config = dict(
    model="model that answers yes/no questions on an image's attributes",
    dataset='photos of arthropod specimens (BIOSCAN-5M)',
    train_examples=195000,
    image_size=64,
    crop_scale_min=0.7,
    horizontal_flip=True,
    translate=0.12,
    questions_per_image=4,
    encoder_arch='convnext_v2',
    encoder_isotropic=False,
    encoder_norm='layernorm',
    encoder_activation='swiglu',
    encoder_mlp_ratio=3,
    encoder_inner_norm=False,
    encoder_moe='top_k',
    encoder_drop_path=0.1,
    encoder_num_experts=16,
    encoder_moe_every=2,
    encoder_expert_mlp_ratio=1,
    encoder_experts_per_token=1,
    encoder_shared_expert=False,
    encoder_patch_size=[4, 4],
    encoder_conv_stem=False,
    encoder_depths=[2, 5, 5],
    encoder_widths=[64, 128, 256],
    encoder_kernel_size=7,
    fusion='cross_attention',
    fusion_encoder_width=128,
    fusion_encoder_layers=6,
    fusion_encoder_norm='layernorm',
    fusion_encoder_norm_position='pre',
    fusion_encoder_activation='squared_relu',
    fusion_encoder_mlp_ratio=4,
    fusion_encoder_head_dim=32,
    fusion_encoder_fused_qkv=True,
    fusion_encoder_bias='none',
    fusion_encoder_qk_norm=True,
    fusion_encoder_parallel_block=False,
    fusion_encoder_inner_norm=True,
    fusion_encoder_moe='top_k',
    fusion_encoder_num_experts=8,
    fusion_encoder_moe_every=2,
    fusion_encoder_expert_mlp_ratio=2,
    fusion_encoder_experts_per_token=1,
    fusion_encoder_shared_expert=False,
    fusion_encoder_positions='rope',
    fusion_encoder_cross_attention_every=1,
    residual_init='zero_last',
    optimizer='soap',
    beta2=0.99,
    lr=0.003,
    beta1=0.9,
    shampoo_beta=0.95,
    eps=1e-08,
    precondition_frequency=50,
    max_precond_dim=1024,
    one_sided=True,
    adamw_lr_other_params=0.0022,
    steps=7500,
    batch_size=192,
    epochs=7.4,
    lr_schedule='cosine',
    final_lr_fraction=0,
    warmup_steps=150,
    weight_decay=0.05,
    adamw_weight_decay_other_params=0.05,
)
Rows from block 8 of the image encoder of a small model that answers yes/no questions on an image's attributes, named by matrix and row number. Rows with one number belong to one neuron. Each number is 50 + 15 x the weight over its row's rms, rounded and kept within 0 to 99. All counts start at 0.
Before each neuron's rows are labels from the 100 images, of 14976, where the neuron reaches its largest size: "responds to" is what is common among them; "patch colour" is the nearest of a few named colours to the mean colour under the peak. Only what is clearly more common there than usual is listed. The data: photos of arthropod specimens (BIOSCAN-5M). In brackets: how many of the 100.
# gate: MLP gate (encoder.blocks.8.mlp.gate.weight, 768x256), inputs 128-191
# fc1: MLP up (encoder.blocks.8.mlp.fc1.weight, 768x256), inputs 128-191
# fc2: MLP down (encoder.blocks.8.mlp.fc2.weight, 256x768, transposed), outputs 128-191

responds to: order Coleoptera (47)
patch colour: grey (30)
gate.343:47 74 61 29 52 73 30 43 38 56 65 61 55 45 29 37 43 41 69 40 51 50 33 39 45 65 38 94 37 51 62 48 41 43 50 80 51 49 42 22 40 28 67 60 56 44 78 67 72 41 16 37 55 31 64 42 67 34 23 68 47 30 53 34
fc1.343:79 57 41 36 51 53 63 52 62 30 54 53 67 69 29 30 57 50 69 25 48 43 59 75 46 51 43 46 34 50 35 46 38 41 55 33 56 45 45 29 29 58 51 57 60 51 49 49 52 38 65 70 33 31 58 77 64 69 56 67 65 59 61 55
fc2.343:65 81 25 57 43 67 53 45 71 26 62 44 48 53 61 47 54 37 27 59 39 31 40 27 67 56 65 33 35 29 69 09 33 52 69 44 34 52 42 62 81 55 57 24 43 50 53 24 64 75 19 61 37 49 24 41 44 51 31 12 53 51 52 48

responds to: order Coleoptera (61)
patch colour: grey (47)
gate.550:51 66 76 43 56 40 38 46 16 58 48 42 41 68 42 38 12 49 53 56 12 50 43 65 40 38 49 58 63 55 58 85 31 61 42 38 56 52 47 51 45 43 68 41 53 57 49 32 50 34 57 63 32 36 60 49 25 57 34 28 60 77 70 23
fc1.550:47 69 66 50 46 27 51 72 63 52 10 51 52 33 61 66 16 43 44 56 55 51 46 51 45 40 33 34 47 47 41 40 55 68 51 24 31 61 76 57 26 41 41 18 71 57 70 60 56 50 51 36 29 45 51 42 23 55 55 50 28 39 59 61
fc2.550:69 56 72 35 59 52 61 44 47 49 47 35 45 36 51 36 56 59 57 45 79 44 34 62 35 56 47 53 55 31 78 58 70 56 54 27 24 38 41 63 34 47 64 48 62 59 62 90 35 27 69 82 44 43 53 78 48 54 47 36 59 39 52 30

responds to: order Coleoptera (52)
patch colour: grey (37)
gate.612:56 46 54 22 65 76 60 48 57 51 32 82 07 60 59 34 40 55 48 56 84 29 53 36 49 39 44 46 67 79 97 57 58 70 60 74 55 64 54 63 52 61 64 81 30 70 51 48 51 64 52 55 43 39 45 27 41 52 43 52 42 46 63 53
fc1.612:66 35 61 49 71 49 37 41 68 70 56 50 22 67 80 49 44 60 41 63 25 44 38 42 65 54 37 59 50 22 64 40 29 43 61 66 61 70 56 58 58 40 71 11 50 57 37 46 75 60 52 45 43 62 50 38 50 60 65 68 34 51 78 49
fc2.612:55 32 30 50 54 67 42 45 44 45 40 48 70 41 68 47 51 56 44 38 47 74 66 42 34 37 56 31 67 46 36 50 44 34 60 40 61 67 47 75 53 59 43 42 62 51 57 48 50 78 45 42 57 51 77 52 54 54 40 43 61 65 68 50

responds to: order Diptera (63)
patch colour: grey (51)
gate.207:59 41 54 64 42 52 40 62 67 48 54 58 56 77 34 30 56 48 66 56 65 39 58 62 30 24 55 46 63 49 47 51 48 24 55 57 58 46 45 59 55 56 57 50 22 60 28 60 75 55 61 71 37 53 55 66 48 60 34 52 16 39 44 46
fc1.207:42 32 37 55 38 44 54 48 63 64 48 76 61 95 38 35 42 58 57 56 60 28 32 68 38 33 45 59 66 53 61 25 57 42 46 60 70 43 57 54 44 58 63 54 35 70 46 54 71 47 64 56 37 56 49 70 42 54 31 55 23 56 44 38
fc2.207:38 58 49 29 54 53 50 40 55 40 49 59 36 25 62 64 72 64 48 60 55 47 38 43 28 64 37 55 57 33 60 58 56 67 47 23 60 52 56 50 72 53 55 44 99 39 65 52 39 28 47 69 42 58 74 64 54 47 61 32 33 51 41 52

responds to: order Coleoptera (63)
patch colour: grey (35)
gate.445:33 66 75 56 53 73 66 50 52 39 47 63 43 41 56 63 40 37 64 45 45 61 39 33 25 00 61 26 71 45 22 47 71 74 36 39 46 39 63 41 41 65 34 23 36 86 47 87 50 43 37 50 55 59 57 73 54 45 35 61 60 42 38 54
fc1.445:73 34 33 50 60 23 45 65 56 27 60 62 48 58 55 57 44 50 53 52 36 48 53 31 60 92 39 61 52 49 99 45 58 33 44 42 39 54 36 55 40 22 65 72 49 29 57 56 48 44 48 55 18 58 49 48 47 56 49 42 33 74 54 46
fc2.445:57 50 76 50 51 65 34 51 49 45 56 46 52 84 51 58 35 46 66 55 61 50 41 46 45 62 41 39 52 70 43 45 43 55 46 76 75 55 40 37 64 76 55 42 60 54 54 04 27 51 01 39 53 40 57 34 54 54 77 56 50 69 58 27

responds to: order Diptera (77)
patch colour: grey (33)
gate.540:62 37 38 38 49 49 82 46 43 69 77 29 17 48 55 35 52 47 36 47 53 26 59 19 71 55 47 23 62 49 56 60 35 36 84 52 39 52 60 48 57 25 22 68 46 60 50 35 56 35 53 61 43 54 70 21 75 33 27 60 21 43 48 39
fc1.540:69 37 50 47 37 59 78 53 14 44 73 48 43 58 40 52 68 61 56 55 44 28 59 42 37 67 56 60 63 40 75 51 11 31 64 49 55 62 29 62 41 51 85 50 50 44 53 38 58 18 27 65 48 25 53 55 54 51 26 49 42 58 39 70
fc2.540:60 69 38 32 76 74 47 59 29 57 58 43 62 63 47 36 68 35 43 51 58 64 46 62 55 41 31 57 54 58 23 29 80 73 63 73 47 62 42 52 38 14 75 49 24 68 38 30 46 53 42 35 81 57 47 77 59 60 57 55 56 25 33 23

responds to: order Diptera (76)
patch colour: grey (28)
gate.425:38 40 61 42 75 43 99 36 75 24 56 53 66 66 41 62 46 52 24 59 53 23 37 43 37 38 33 50 55 64 57 52 48 42 69 43 60 47 60 44 24 47 43 38 52 45 66 41 76 25 41 53 64 49 45 71 52 66 44 63 17 67 34 58
fc1.425:50 35 14 52 28 41 83 48 62 53 44 40 44 82 60 18 52 52 44 37 69 29 42 33 51 58 51 34 55 68 66 43 43 31 57 44 42 50 63 62 31 80 58 53 41 37 35 44 69 36 33 69 59 48 55 42 46 76 65 59 32 51 41 44
fc2.425:62 81 58 57 55 54 39 37 68 68 27 54 56 60 61 59 45 69 19 54 32 49 67 51 22 44 46 46 45 45 59 56 78 79 22 19 64 85 37 44 37 53 84 51 68 48 65 62 34 54 13 36 65 59 50 54 31 54 62 31 50 47 35 56

responds to: order Coleoptera (65)
patch colour: grey (34)
gate.378:76 64 46 52 40 48 90 53 41 29 69 48 33 67 51 20 51 39 91 68 51 61 44 45 31 32 41 75 38 34 21 76 34 72 44 58 61 34 55 50 64 34 53 84 49 56 35 44 44 48 71 12 65 65 41 76 62 38 43 58 66 56 48 43
fc1.378:55 38 51 53 53 50 47 54 33 52 32 45 51 30 78 27 61 50 68 61 54 28 54 54 78 32 51 40 34 47 61 55 48 49 75 53 39 49 12 46 34 34 68 72 38 52 67 68 43 38 56 40 58 56 46 56 52 76 17 65 46 36 61 52
fc2.378:58 65 49 43 54 64 67 43 26 32 61 50 38 39 47 42 63 45 76 73 52 46 51 54 40 75 50 50 60 48 57 61 58 52 64 27 57 70 61 54 42 53 66 57 54 51 54 67 35 49 73 40 33 54 67 44 57 27 45 71 56 52 63 61

responds to: order Diptera (75)
patch colour: grey (28)
gate.65:64 44 35 43 68 45 57 60 51 45 61 35 47 60 69 51 72 57 60 56 51 53 42 24 30 55 42 67 57 38 33 59 60 65 37 67 46 47 38 68 38 66 53 45 46 35 58 54 60 42 33 38 58 54 60 40 49 43 67 87 46 70 70 73
fc1.65:30 60 79 19 47 46 42 64 81 44 68 47 30 61 38 51 52 53 51 48 62 71 74 17 33 67 36 61 66 41 46 52 40 58 51 51 24 71 44 27 32 73 55 44 20 61 47 36 56 32 46 54 70 33 70 38 69 69 49 55 37 17 58 49
fc2.65:71 00 30 60 48 55 37 49 83 68 45 64 51 61 34 50 37 48 56 61 48 54 79 47 50 23 48 49 59 41 64 56 91 48 37 43 48 39 33 40 41 37 66 67 32 66 26 38 28 85 73 28 43 67 53 28 25 71 60 63 49 45 29 36

responds to: order Coleoptera (91)
patch colour: grey (50); brown (30)
gate.512:52 47 61 37 23 36 49 34 54 50 71 48 72 52 47 38 64 33 42 59 61 40 50 64 48 63 67 63 59 63 46 61 42 43 50 46 78 45 81 54 52 20 48 50 47 59 90 71 77 85 65 64 68 52 77 08 41 59 58 54 67 59 44 38
fc1.512:68 79 29 40 60 40 43 64 50 42 47 24 34 61 64 34 34 55 47 61 47 43 61 18 62 19 45 37 36 53 97 75 48 43 58 34 49 48 46 42 30 36 54 53 62 47 34 30 45 34 51 58 32 78 54 53 42 40 53 46 68 64 53 64
fc2.512:23 43 48 75 48 38 71 64 51 28 35 32 77 54 37 45 36 52 58 37 32 45 50 39 34 73 59 25 59 33 42 53 65 53 57 51 48 52 48 57 40 54 58 65 81 50 48 14 46 43 39 37 72 18 53 71 28 77 71 60 46 51 51 81

responds to: order Diptera (65)
patch colour: grey (56)
gate.666:42 60 63 78 54 43 68 26 46 57 51 39 42 35 52 54 56 41 42 64 54 66 74 67 32 47 59 70 42 48 66 45 44 25 47 70 51 31 62 48 48 33 32 60 63 42 63 45 60 66 37 36 59 54 18 89 80 41 59 34 54 41 69 59
fc1.666:43 45 41 49 15 55 54 24 66 74 45 59 68 57 90 28 55 39 68 87 53 25 58 52 38 16 30 77 59 61 42 51 74 16 36 62 35 58 67 43 28 36 63 70 30 58 61 50 42 72 76 51 43 25 51 81 57 40 28 37 60 59 52 29
fc2.666:56 57 54 59 37 23 39 56 47 41 63 30 65 60 87 62 70 46 36 39 28 59 38 55 50 54 18 28 70 36 62 36 68 28 61 05 48 60 35 74 21 45 81 21 75 60 65 66 54 21 41 63 30 48 75 74 37 52 49 63 33 35 64 71

responds to: order Coleoptera (64)
patch colour: grey (28)
gate.644:46 57 75 62 64 22 63 53 55 38 67 24 34 70 62 55 67 69 57 63 53 47 69 52 60 39 48 61 40 27 74 15 39 49 42 40 55 35 63 36 67 20 52 65 04 59 72 68 46 55 55 43 52 36 27 47 35 51 38 52 66 29 58 30
fc1.644:30 20 51 71 38 65 54 60 75 46 51 55 88 59 89 55 36 28 52 22 69 20 48 38 49 17 62 56 30 34 53 82 57 65 26 41 37 64 44 66 47 26 71 57 40 50 33 38 56 39 41 31 59 61 49 41 45 53 41 59 45 36 31 62
fc2.644:44 71 58 36 37 59 42 62 24 31 70 44 57 65 33 38 50 47 46 48 27 20 58 54 39 52 63 48 30 55 38 30 71 38 50 52 66 30 31 70 26 52 26 47 38 84 50 54 62 42 37 73 22 47 45 69 44 73 55 56 60 45 67 78