From a checkpoint of a small model that answers yes/no questions on an image's attributes: encoder depths [2, 5, 5], 7.4 epochs.
Rows from expert 0 of block 9 of the image encoder, named by matrix and row number. Rows with one number belong to one neuron. Each number is 128 + 24 x the weight over its row's rms, rounded and kept within 0 to 255. All counts start at 0. Numbers have three digits each. After the name is the row's rms in percent of the matrix's.
# gate: expert gate (encoder.blocks.9.mlp.gate, 16x256x256), inputs 0-51
# up: expert up (encoder.blocks.9.mlp.up, 16x256x256), inputs 0-51
# down: expert down (encoder.blocks.9.mlp.down, 16x256x256, transposed), outputs 0-51
gate.202 098:147122100149141129121138116116098120150101141145161127092117094171186088126156156116160084134139156137126154122121108131111153130135140119097108107107131071
up.202 102:077099137142130118127129132137145153049136101155104095192110139087074164120136089130109160134144115117117083111155123104144128118140119105163143162085151200
down.202 104:109154104084139183121118115116110137142107114138116133131142133089091108131130141113126162097135106118155145222112162130138154157107112195133149104153132117
gate.203 090:149121108109142111129131140175105116146115100105121100133152154150119118146134156124089169089088138126137147128157147128105110150072160133128094115093127109
up.203 090:115151125146093107172155117155129126151140180159135151097118091137169162112152105136141120095128087110114129110134093118173128143083145133119142143154134105
down.203 105:182164136101094158116130124153119127103127128137106140108115096130170103087124170149103128096135130169155110137133130128108189112155127158154101079093103134
gate.204 121:106176139076172147134116108136131136084118148105129199147136107123143140114125114143130179133153130109125152154126126109123108112136165143134117127144139122
up.204 120:139151110115137172104111122111114150091108160151136153161149138119120130111154132128113170160133141116109106156110133136130120154128102119182095104175132090
down.204 110:074087119147154079116125156082124131111126119085113111159131151127093166112145117125177081095123087083148133141129092140116116137129187073152137129132084138
gate.205 073:082087143130151102139146117127099163159108126138146139110158121148127161131137117123101126151160110109101146130151105120147134091149160098134116156125120126
up.205 072:150119127159112119125155129094131128127084111128165110104130112121123131123146100164112126144107182131143120106144089079135148157121141157133127097093149123
down.205 089:153131095107056151122095154134175170113154132093101141115110141130096114135156114145151146152118133139099097133114097129125165140114150152155166134115140101
gate.206 104:099121128083164107143069135115136112112110088165153107103146159165146139141076104076121170108123130142129102176133175157128146131133130108123123143072117118
up.206 098:136114126144121140152155100095182132153144138105121112122158121134107135107086110138127132137104115107120155144145085099129064141144148134142123136152102110
down.206 119:160139123151159125139113123118128163119126136183117111111131144106123111094157143135148163127140126105139115089155134134129128136147036123128103175135129134
gate.207 135:121141156155140121138119114135084126117143139137133100077138102100119144167126132133135172158082110127171127137125140171137146134133164119076160119115150126
up.207 134:133099079122124130133150133114177108118117090111152141155130136164134144095121139133122112082164145124074112103136095099119125124145126156179097132139141153
down.207 125:158159088112142172133101114127122157127095124152081153122104109108136099162133144131146127132151122154126129154132165067122136176141094149166158118106146118
gate.208 093:146128106121107144080076166124138108105120134156109103130087144129105085090122112123101134131092157180130112119124103115123100126152132127099134104138094118
up.208 092:121160147114119144123132111114084109150155114113139150126158124153184149109134128125134109151144145152174116139123115159161158149150113151138109090120163138
down.208 102:074130102123085135144120111143128120123082154137101191119112126092137115124122121072160144148104181148158081153126146097157104148118148169106217115127184133
gate.209 162:096107140134147108122080091164093129118174142176154144153138152165164072110142116131138129165147141178159113139117146124153157154100109130131153115124143145
up.209 159:121109141151158101118073092157101146110166147173148157155154133160143066095128096130146123160149136169145101148134141128163162142111126138138153115122140149
down.209 112:107149158158160101128130153155079107125159095086186120167155167159127154126144100144114097125119104102129124136117083127187128104099121093134128158127144139
gate.210 109:113133131116127123122192162174109146166127146122150153105150158106129180124116134137108112137131151111115135096178140122171103133098168113127100074132116159
up.210 106:131095095117168100100144157124128197147147149121138133163144135127148089123107147130128145135135075166107157128152104197126104124156126117100126147096141141
down.210 106:134167123133147116123128124107103097154098171155140124132109129103107123175104139138129114148143125170136100130117143145104093096135115106185143181107144150
gate.211 097:138149134094144149139099124083078143139120095127126121079120149165174124124120114136100144143142147105134144129120132143169134180109150103110121118132130157
up.211 101:121135149130085129137125120147145090096121165142099132134125129105116087109153108134170115088112147140140145132090138117092113140096120188101189132182122106
down.211 105:067123116106138134150116134121101162121109095140107162102107127116132111125158137108172111122111099120141153218150152100147130137116091151131124139179099122
gate.212 072:133104109112120100137144126075121126162118109147142102119110141096090148134139125090172130155137080112136103128115119150098099109092127115074133081104148143
up.212 070:105149127118092124128091115132110110135137182116117154146138112189104116110150095094118144119152105151126109146140134107153121165082113151126117105114110107
down.212 081:199126160092105136120136153107169142143115111079114121132149145092127133092112160140084090073121124146115116141120147113093129089115151135159101122124138136
gate.213 082:156179114125118090121142128132093107113125088153163127115107116096141103124146086154103115146177141105122108164171107097105152119137107141085125132093152148
up.213 078:135086106112166154106116151065080120129107146132121087108159134145123135141085117155149115097097123123100139125142094111088133122089156104174102097128102123
down.213 083:205130125096122143125073141122124118103123080130132145095146100141144137113077096155085144115135106107132146135140132132120159112175060150116137118121122115
gate.214 069:137096132145135176112137161116127113143110123144108165127096091097096143186146120087107112142118073168148085105095140118141147140168141089123151141160130120
up.214 072:120123096147079150143121112126070117154101161154116174102100101150110146155099096100134202088128125144129150125113154116138127110124121121132151160143078128
down.214 080:163116127179097167117163140187141127117143147122164132153120140098096106095132144154101138125079165119158105123133144116136139139122212128151150130100154115
gate.215 082:134162129160165120174109128139132118096108106093083112159141189139149135127183100143153119131106135137141180143123122125085131151128154083160130132107128123
up.215 080:133112114173135127141105096130120135135126093143171110152147126137128113107141134160111147125136125166113156157107153127155125087133124092164147132142147125
down.215 086:136110139175143145154119074112141124119125141146169144105091136158044175090127120154131160128064121129113135099119127088149135107140110096118100124119081123
gate.216 073:149091145125079124167133159120130126132112115119048130087092175159112145158124120131128088148112117132111127096148149130118156117134117127155107140139133130
up.216 075:159138095135170135109168118148162119135155168151114135108158142135082138119090106106134138108126081100133112169131125139124104133125127127128119088108119108
down.216 085:143139103080116129133128098162145100120103135115148135158125121133132150158144121127151138177144148134134121140117165089128148137144144181137171102105155142
gate.217 119:093147110152162153108155111129077144130155105142114133149134114106182118125137164108099142146161123137146121147146122149153177112109105104131140130113131090
up.217 122:123145128135153161107110129134059199085098115147132130156143141112166108085144134105106169159136145120131166144130148167193159111141117122131133099106096093
down.217 115:154114136126118141131138154133128137113111109139155115142161146138093138148106118120108093148121161128166110097123114158134101119181154115165168133129134135
gate.218 116:125131135120169141125132132130124160122161148149158137111152127101126158134133194133124144143139130149106115123129117104109150140129142136121130135166139064
up.218 112:127112111111089143127129130133140099119095103104099136157098114161157125114110086102114091096131129114151109119161144150125096126096110114159160127102150172
down.218 112:143114105114098134084149083133084138109144147151092132098134128129165135131122139157151125104109104153123137119133115143132176116100084153117106108167150102
gate.219 078:078121132106097103053123089091107152137133133098133166120178081145148123125115125174136115120158108146126120122101107126133170136108130155174156172127144137
up.219 070:112107107098158113123116090089109127152163107144145109090146139157126080142120162131125143084156071108133109129159159160105112154102097116150109158080112125
down.219 084:115127153126157069122121107135130163101145145106135116153109102145083077125102121191112149145124176185149119132124122139098155135143127174150095143084104110
gate.220 086:148136133170123140132120142100110138140151097165135129187147125125114127115152150154158116137123129163109143122109121124138156127117111159123122144163136133
up.220 090:106096129089103082098134102119125112168117091115114105099125104125116140127132116107128123125101129098125106141154118128113136158169172127137134117140118091
down.220 103:149102114116117174125157128141145149172167158185096160114113090157141104178127147137129108128127123194111131115119158128101183094147127117094098103125126109
gate.221 109:137085128140070151085130135104155149156124156119166133125109142165115120110113124128145165122133064166138114142086139168125152110160130112096120091091134153
up.221 111:103106136150129120126130137107192130119156119118146123137140146123095099144133111119170141156103144145138155145103122147112105116138116119144105119131122162
down.221 107:137109117103140127141156125136168150099163095137120139095094144100126107140087144124118151104134195086137131092116152143122168122173099084131088136130097121
gate.222 082:096140125096080168123148138099125136129142114086098097142087103152112143118099138129118124165140075134128121104075135077133085143141118085110105142113102103
up.222 074:148139151132117148105090121098114142148177159079118175111083165127110099112083118086128130117167119114094133125175137116126133113169074116131119103137176106
down.222 085:147138165107129120130117139162070110112137098116129106122137162136085160119105129131096164110108152082147147113163094137111148084114137142144149136126099117
gate.223 076:132102137143091125077123117091088095143090102116145134100128151147118156107087153136112103120124137135105154142145114114132101167137139118098111096105171110
up.223 078:065095119138124099100153111108120160118080110183124134141158106136153150170115130158128099104185093090120133126137164154144088136106155169092118126139127156
down.223 096:092116145157155164108130114129134161133147136143093123119147140114197135135090128125096100130115112172126151115098121155111150134137118120141079099140133117
gate.224 095:101107135106153110159143139164112140094131112095100138133135084150156166154130142144096170149183137187110133144098114112086150093120152131125138134087125085
up.224 097:163143112157119146147104160150137118159111133099145089114124111110101106125120158158099142105133097092129103082169127164114139086104109136132128103112099149
down.224 113:095138084108101134143113094078126125179119141110127168177110092102153117155141158078133124119129135142147112112130133106140129165141170114133093123128122123
gate.225 160:146146117102112135093170159118110096127143174138086168141170149113176134133149102115170148112110120134146104165134126170132128132123142122102146163127130114
up.225 165:143154094104113139106161154123130091128146163141081164160144151100177155153143117113166162122104116119147128160111125169133135128085143125104135145129143126
down.225 119:130115129138116093100098149148119092118144136106113110106148172149098162108159122133127131131119151077134143151106095116148141158115135128123162143074151123
gate.226 089:096136180136129111124081136126133156111132132121146175168121147115116149130139115139118165146134103167114169110112181107150110134111114097132093145146154091
up.226 088:111137147126098080110101112125145148091130145119128140135124131133171115135161087117145153122130093153119152098095158086155144129172123137117112140132143106
down.226 102:148121133126157075134106171105124104077104156127125107108114178146096124113118121128152114168086133094152135123106105137154126144156135105148159139120177109
gate.227 073:164167139144146169102100113144098116100161094132114161093133087085144168160149136142145119134144141108125188132105158106137168138120140097110115100087134148
up.227 082:128140124179102098131102098095151106146140163151134118164129182123132120136126094176111096173140148148102128155144120146134115091143135128165154126166110131
down.227 086:097105168147184142142158098132146139148135140143112129136144159100148115138129099117116154142115118186124130147120140141108107161134160157136143108137086105
gate.228 117:084104123108168114108174126145148135153136115112115126068156135136108113149122141141120144125165113138133101089081125127111115096111102093105083136134122151
up.228 120:145194130127117152164128102120103109112117162142103125187090130137104141110114093105143116141089166127129123147153140134167120144140170137124156107127136114
down.228 106:109109137137119113126091121166115166123111183179133115129136132129144117143141137103135148105113096157129127097121105096115137160144136155145076130156127137
gate.229 066:099126119105137139124137096134167133101123140131131166128166129103100118124137153124137118170138126131124148160121132182090102141140093115099127095114125147
up.229 067:158140147147176112132167159098111122142082083107137150138117161145116153121110177103119136111116061153115130108140131123150097124153123130129126104127161137
down.229 075:133130105149103133153108151099146113161088126147140113131110064143139121169108124154138095146131146147113150132128141143131116169121122085168142136135073171
gate.230 095:152111119086088149149136094187084175118162148160121149117129151143103106145110122166141139152096157121145116112164154149119130136118113161110120120120146150
up.230 096:184160113093110141125130114162096171130184176152104147121140104136159049124119144144144104130108125130120135116147160085112123152109123171154123115132150125
down.230 115:096138149134121118153120179114148103097148151126157142131129116093121127096136153163123126098116133135120083125116069145153082150123127150131153156157107123
gate.231 052:138115110101137129169161115129121098153139119114122094051132154129132121104120132141190129105133140103119139104088092135106105101094135081101099124104138100
up.231 055:133130153154085137161123140112146163130171114162099139129136158141061164084087158102147112087114083123137118160139129157162117120139119102178119131117144091
down.231 064:125108081139117149135143143112135156180117142102096101129108126155141159070140138106131137142126077139147119104151143148128157120156136158144109180099122136
gate.232 066:160131105094135093125124160107134140141128125096162111133138138167121162107096128096118095124172099131076118108143104155158122104131125127154145098151144101
up.232 063:131140112139113124129084135127078098145147131146127122122129134111118155092106138139133116072163120128102131060076133131138155126088101138134148095112115121
down.232 073:145148115137133115155131123146178143124145126133138150141114142153065153108160110130104095160137145137097121092106108173153147145127127102133150121122125122
gate.233 096:135134085092157118110129148109127144078160099136142128128131123159091139092142153142142101107137132098099143134101111126113112132106130151136109103147128113
up.233 101:149122119118171102122151104141101115092135159123101126124142147133134164116118164131075104118135153060147144107137117126110120123099143116143107130105128087
down.233 098:128109158154079161135109140146137119096110109136133123140132152136121141110155162116104115158158132162112114154147109144117103104113117140148179150127127096
gate.234 081:166122136155162139088133126098185144084098101118124112085131125137078125142150085127145136102075108147112126111128126144107161091151122103125105095137154158
up.234 084:114111121105118106158134110125128105100085116139112136160127133141120166077154113147071124132168152108149115119140170137126126120151161111155164116133129154
down.234 090:156139122131134150113144147133119117175135154182103094164103135163131123123122144134105152117135134156110102068116118129129137095132142096140088151162093135
gate.235 096:103133122135120172146128144121179167080108105151153135165101136115108145102106060109118150113100131137143080184119150153106135112099105132106117097127169147
up.235 090:103128124140136199120144109121053146100119121138141103097139130126168136160129109156074130156142139083153086163088149138090134176117130134104140101126090115
down.235 097:148130071141150135122125136102124139149109140134114087164131147124085129126174082086134120129147071092075159132120146155139090176109144125120140155164113131
gate.236 106:140145134180116122149133102162136133104124120124094125136167115115142167103149116151110094138153115113130123154146109098138148122155148089130154114103130099
up.236 108:123141116163122101156155129142140146087133147130078142164140148136158147130143104123120086134153103094140120140168105105160153131148123136130127094104116095
down.236 107:180103151142133109131113158131099128158126092095149134117122171176086172104152115137120177092147158062136165131116124158123148148129104129110082187103142109
gate.237 100:092141117101115119141106147110101150149127153174129124131149129105120136142145122152151089106096103089175125129147158106127199140154133139140172121104147109
up.237 104:099154101118135131157115159096124157118133144129122145146157128088075151120116152162137131113098120118143127133174155121137176125137148124143156110117137094
down.237 095:114114150145158119114100132161145145122127077094180116102141183122132131105128121116104157103147166049128162126101111172137136134108094132096104134126142111
gate.238 068:115121131118084125126103099081114137110108158142116133134105130148143093096126109118102142136100107154113135084152135133091128150084131120134095150214133142
up.238 071:107122107127221141137151126148137160127153108119132114096135092157096153142129149119098151110130165119146127137083090121159119092132156115134092126096098103
down.238 094:111141113095086102133163117134118135152173137135147104123141123125120099108113125121111109130142085216126182142145162121088125117157167128135104125162116157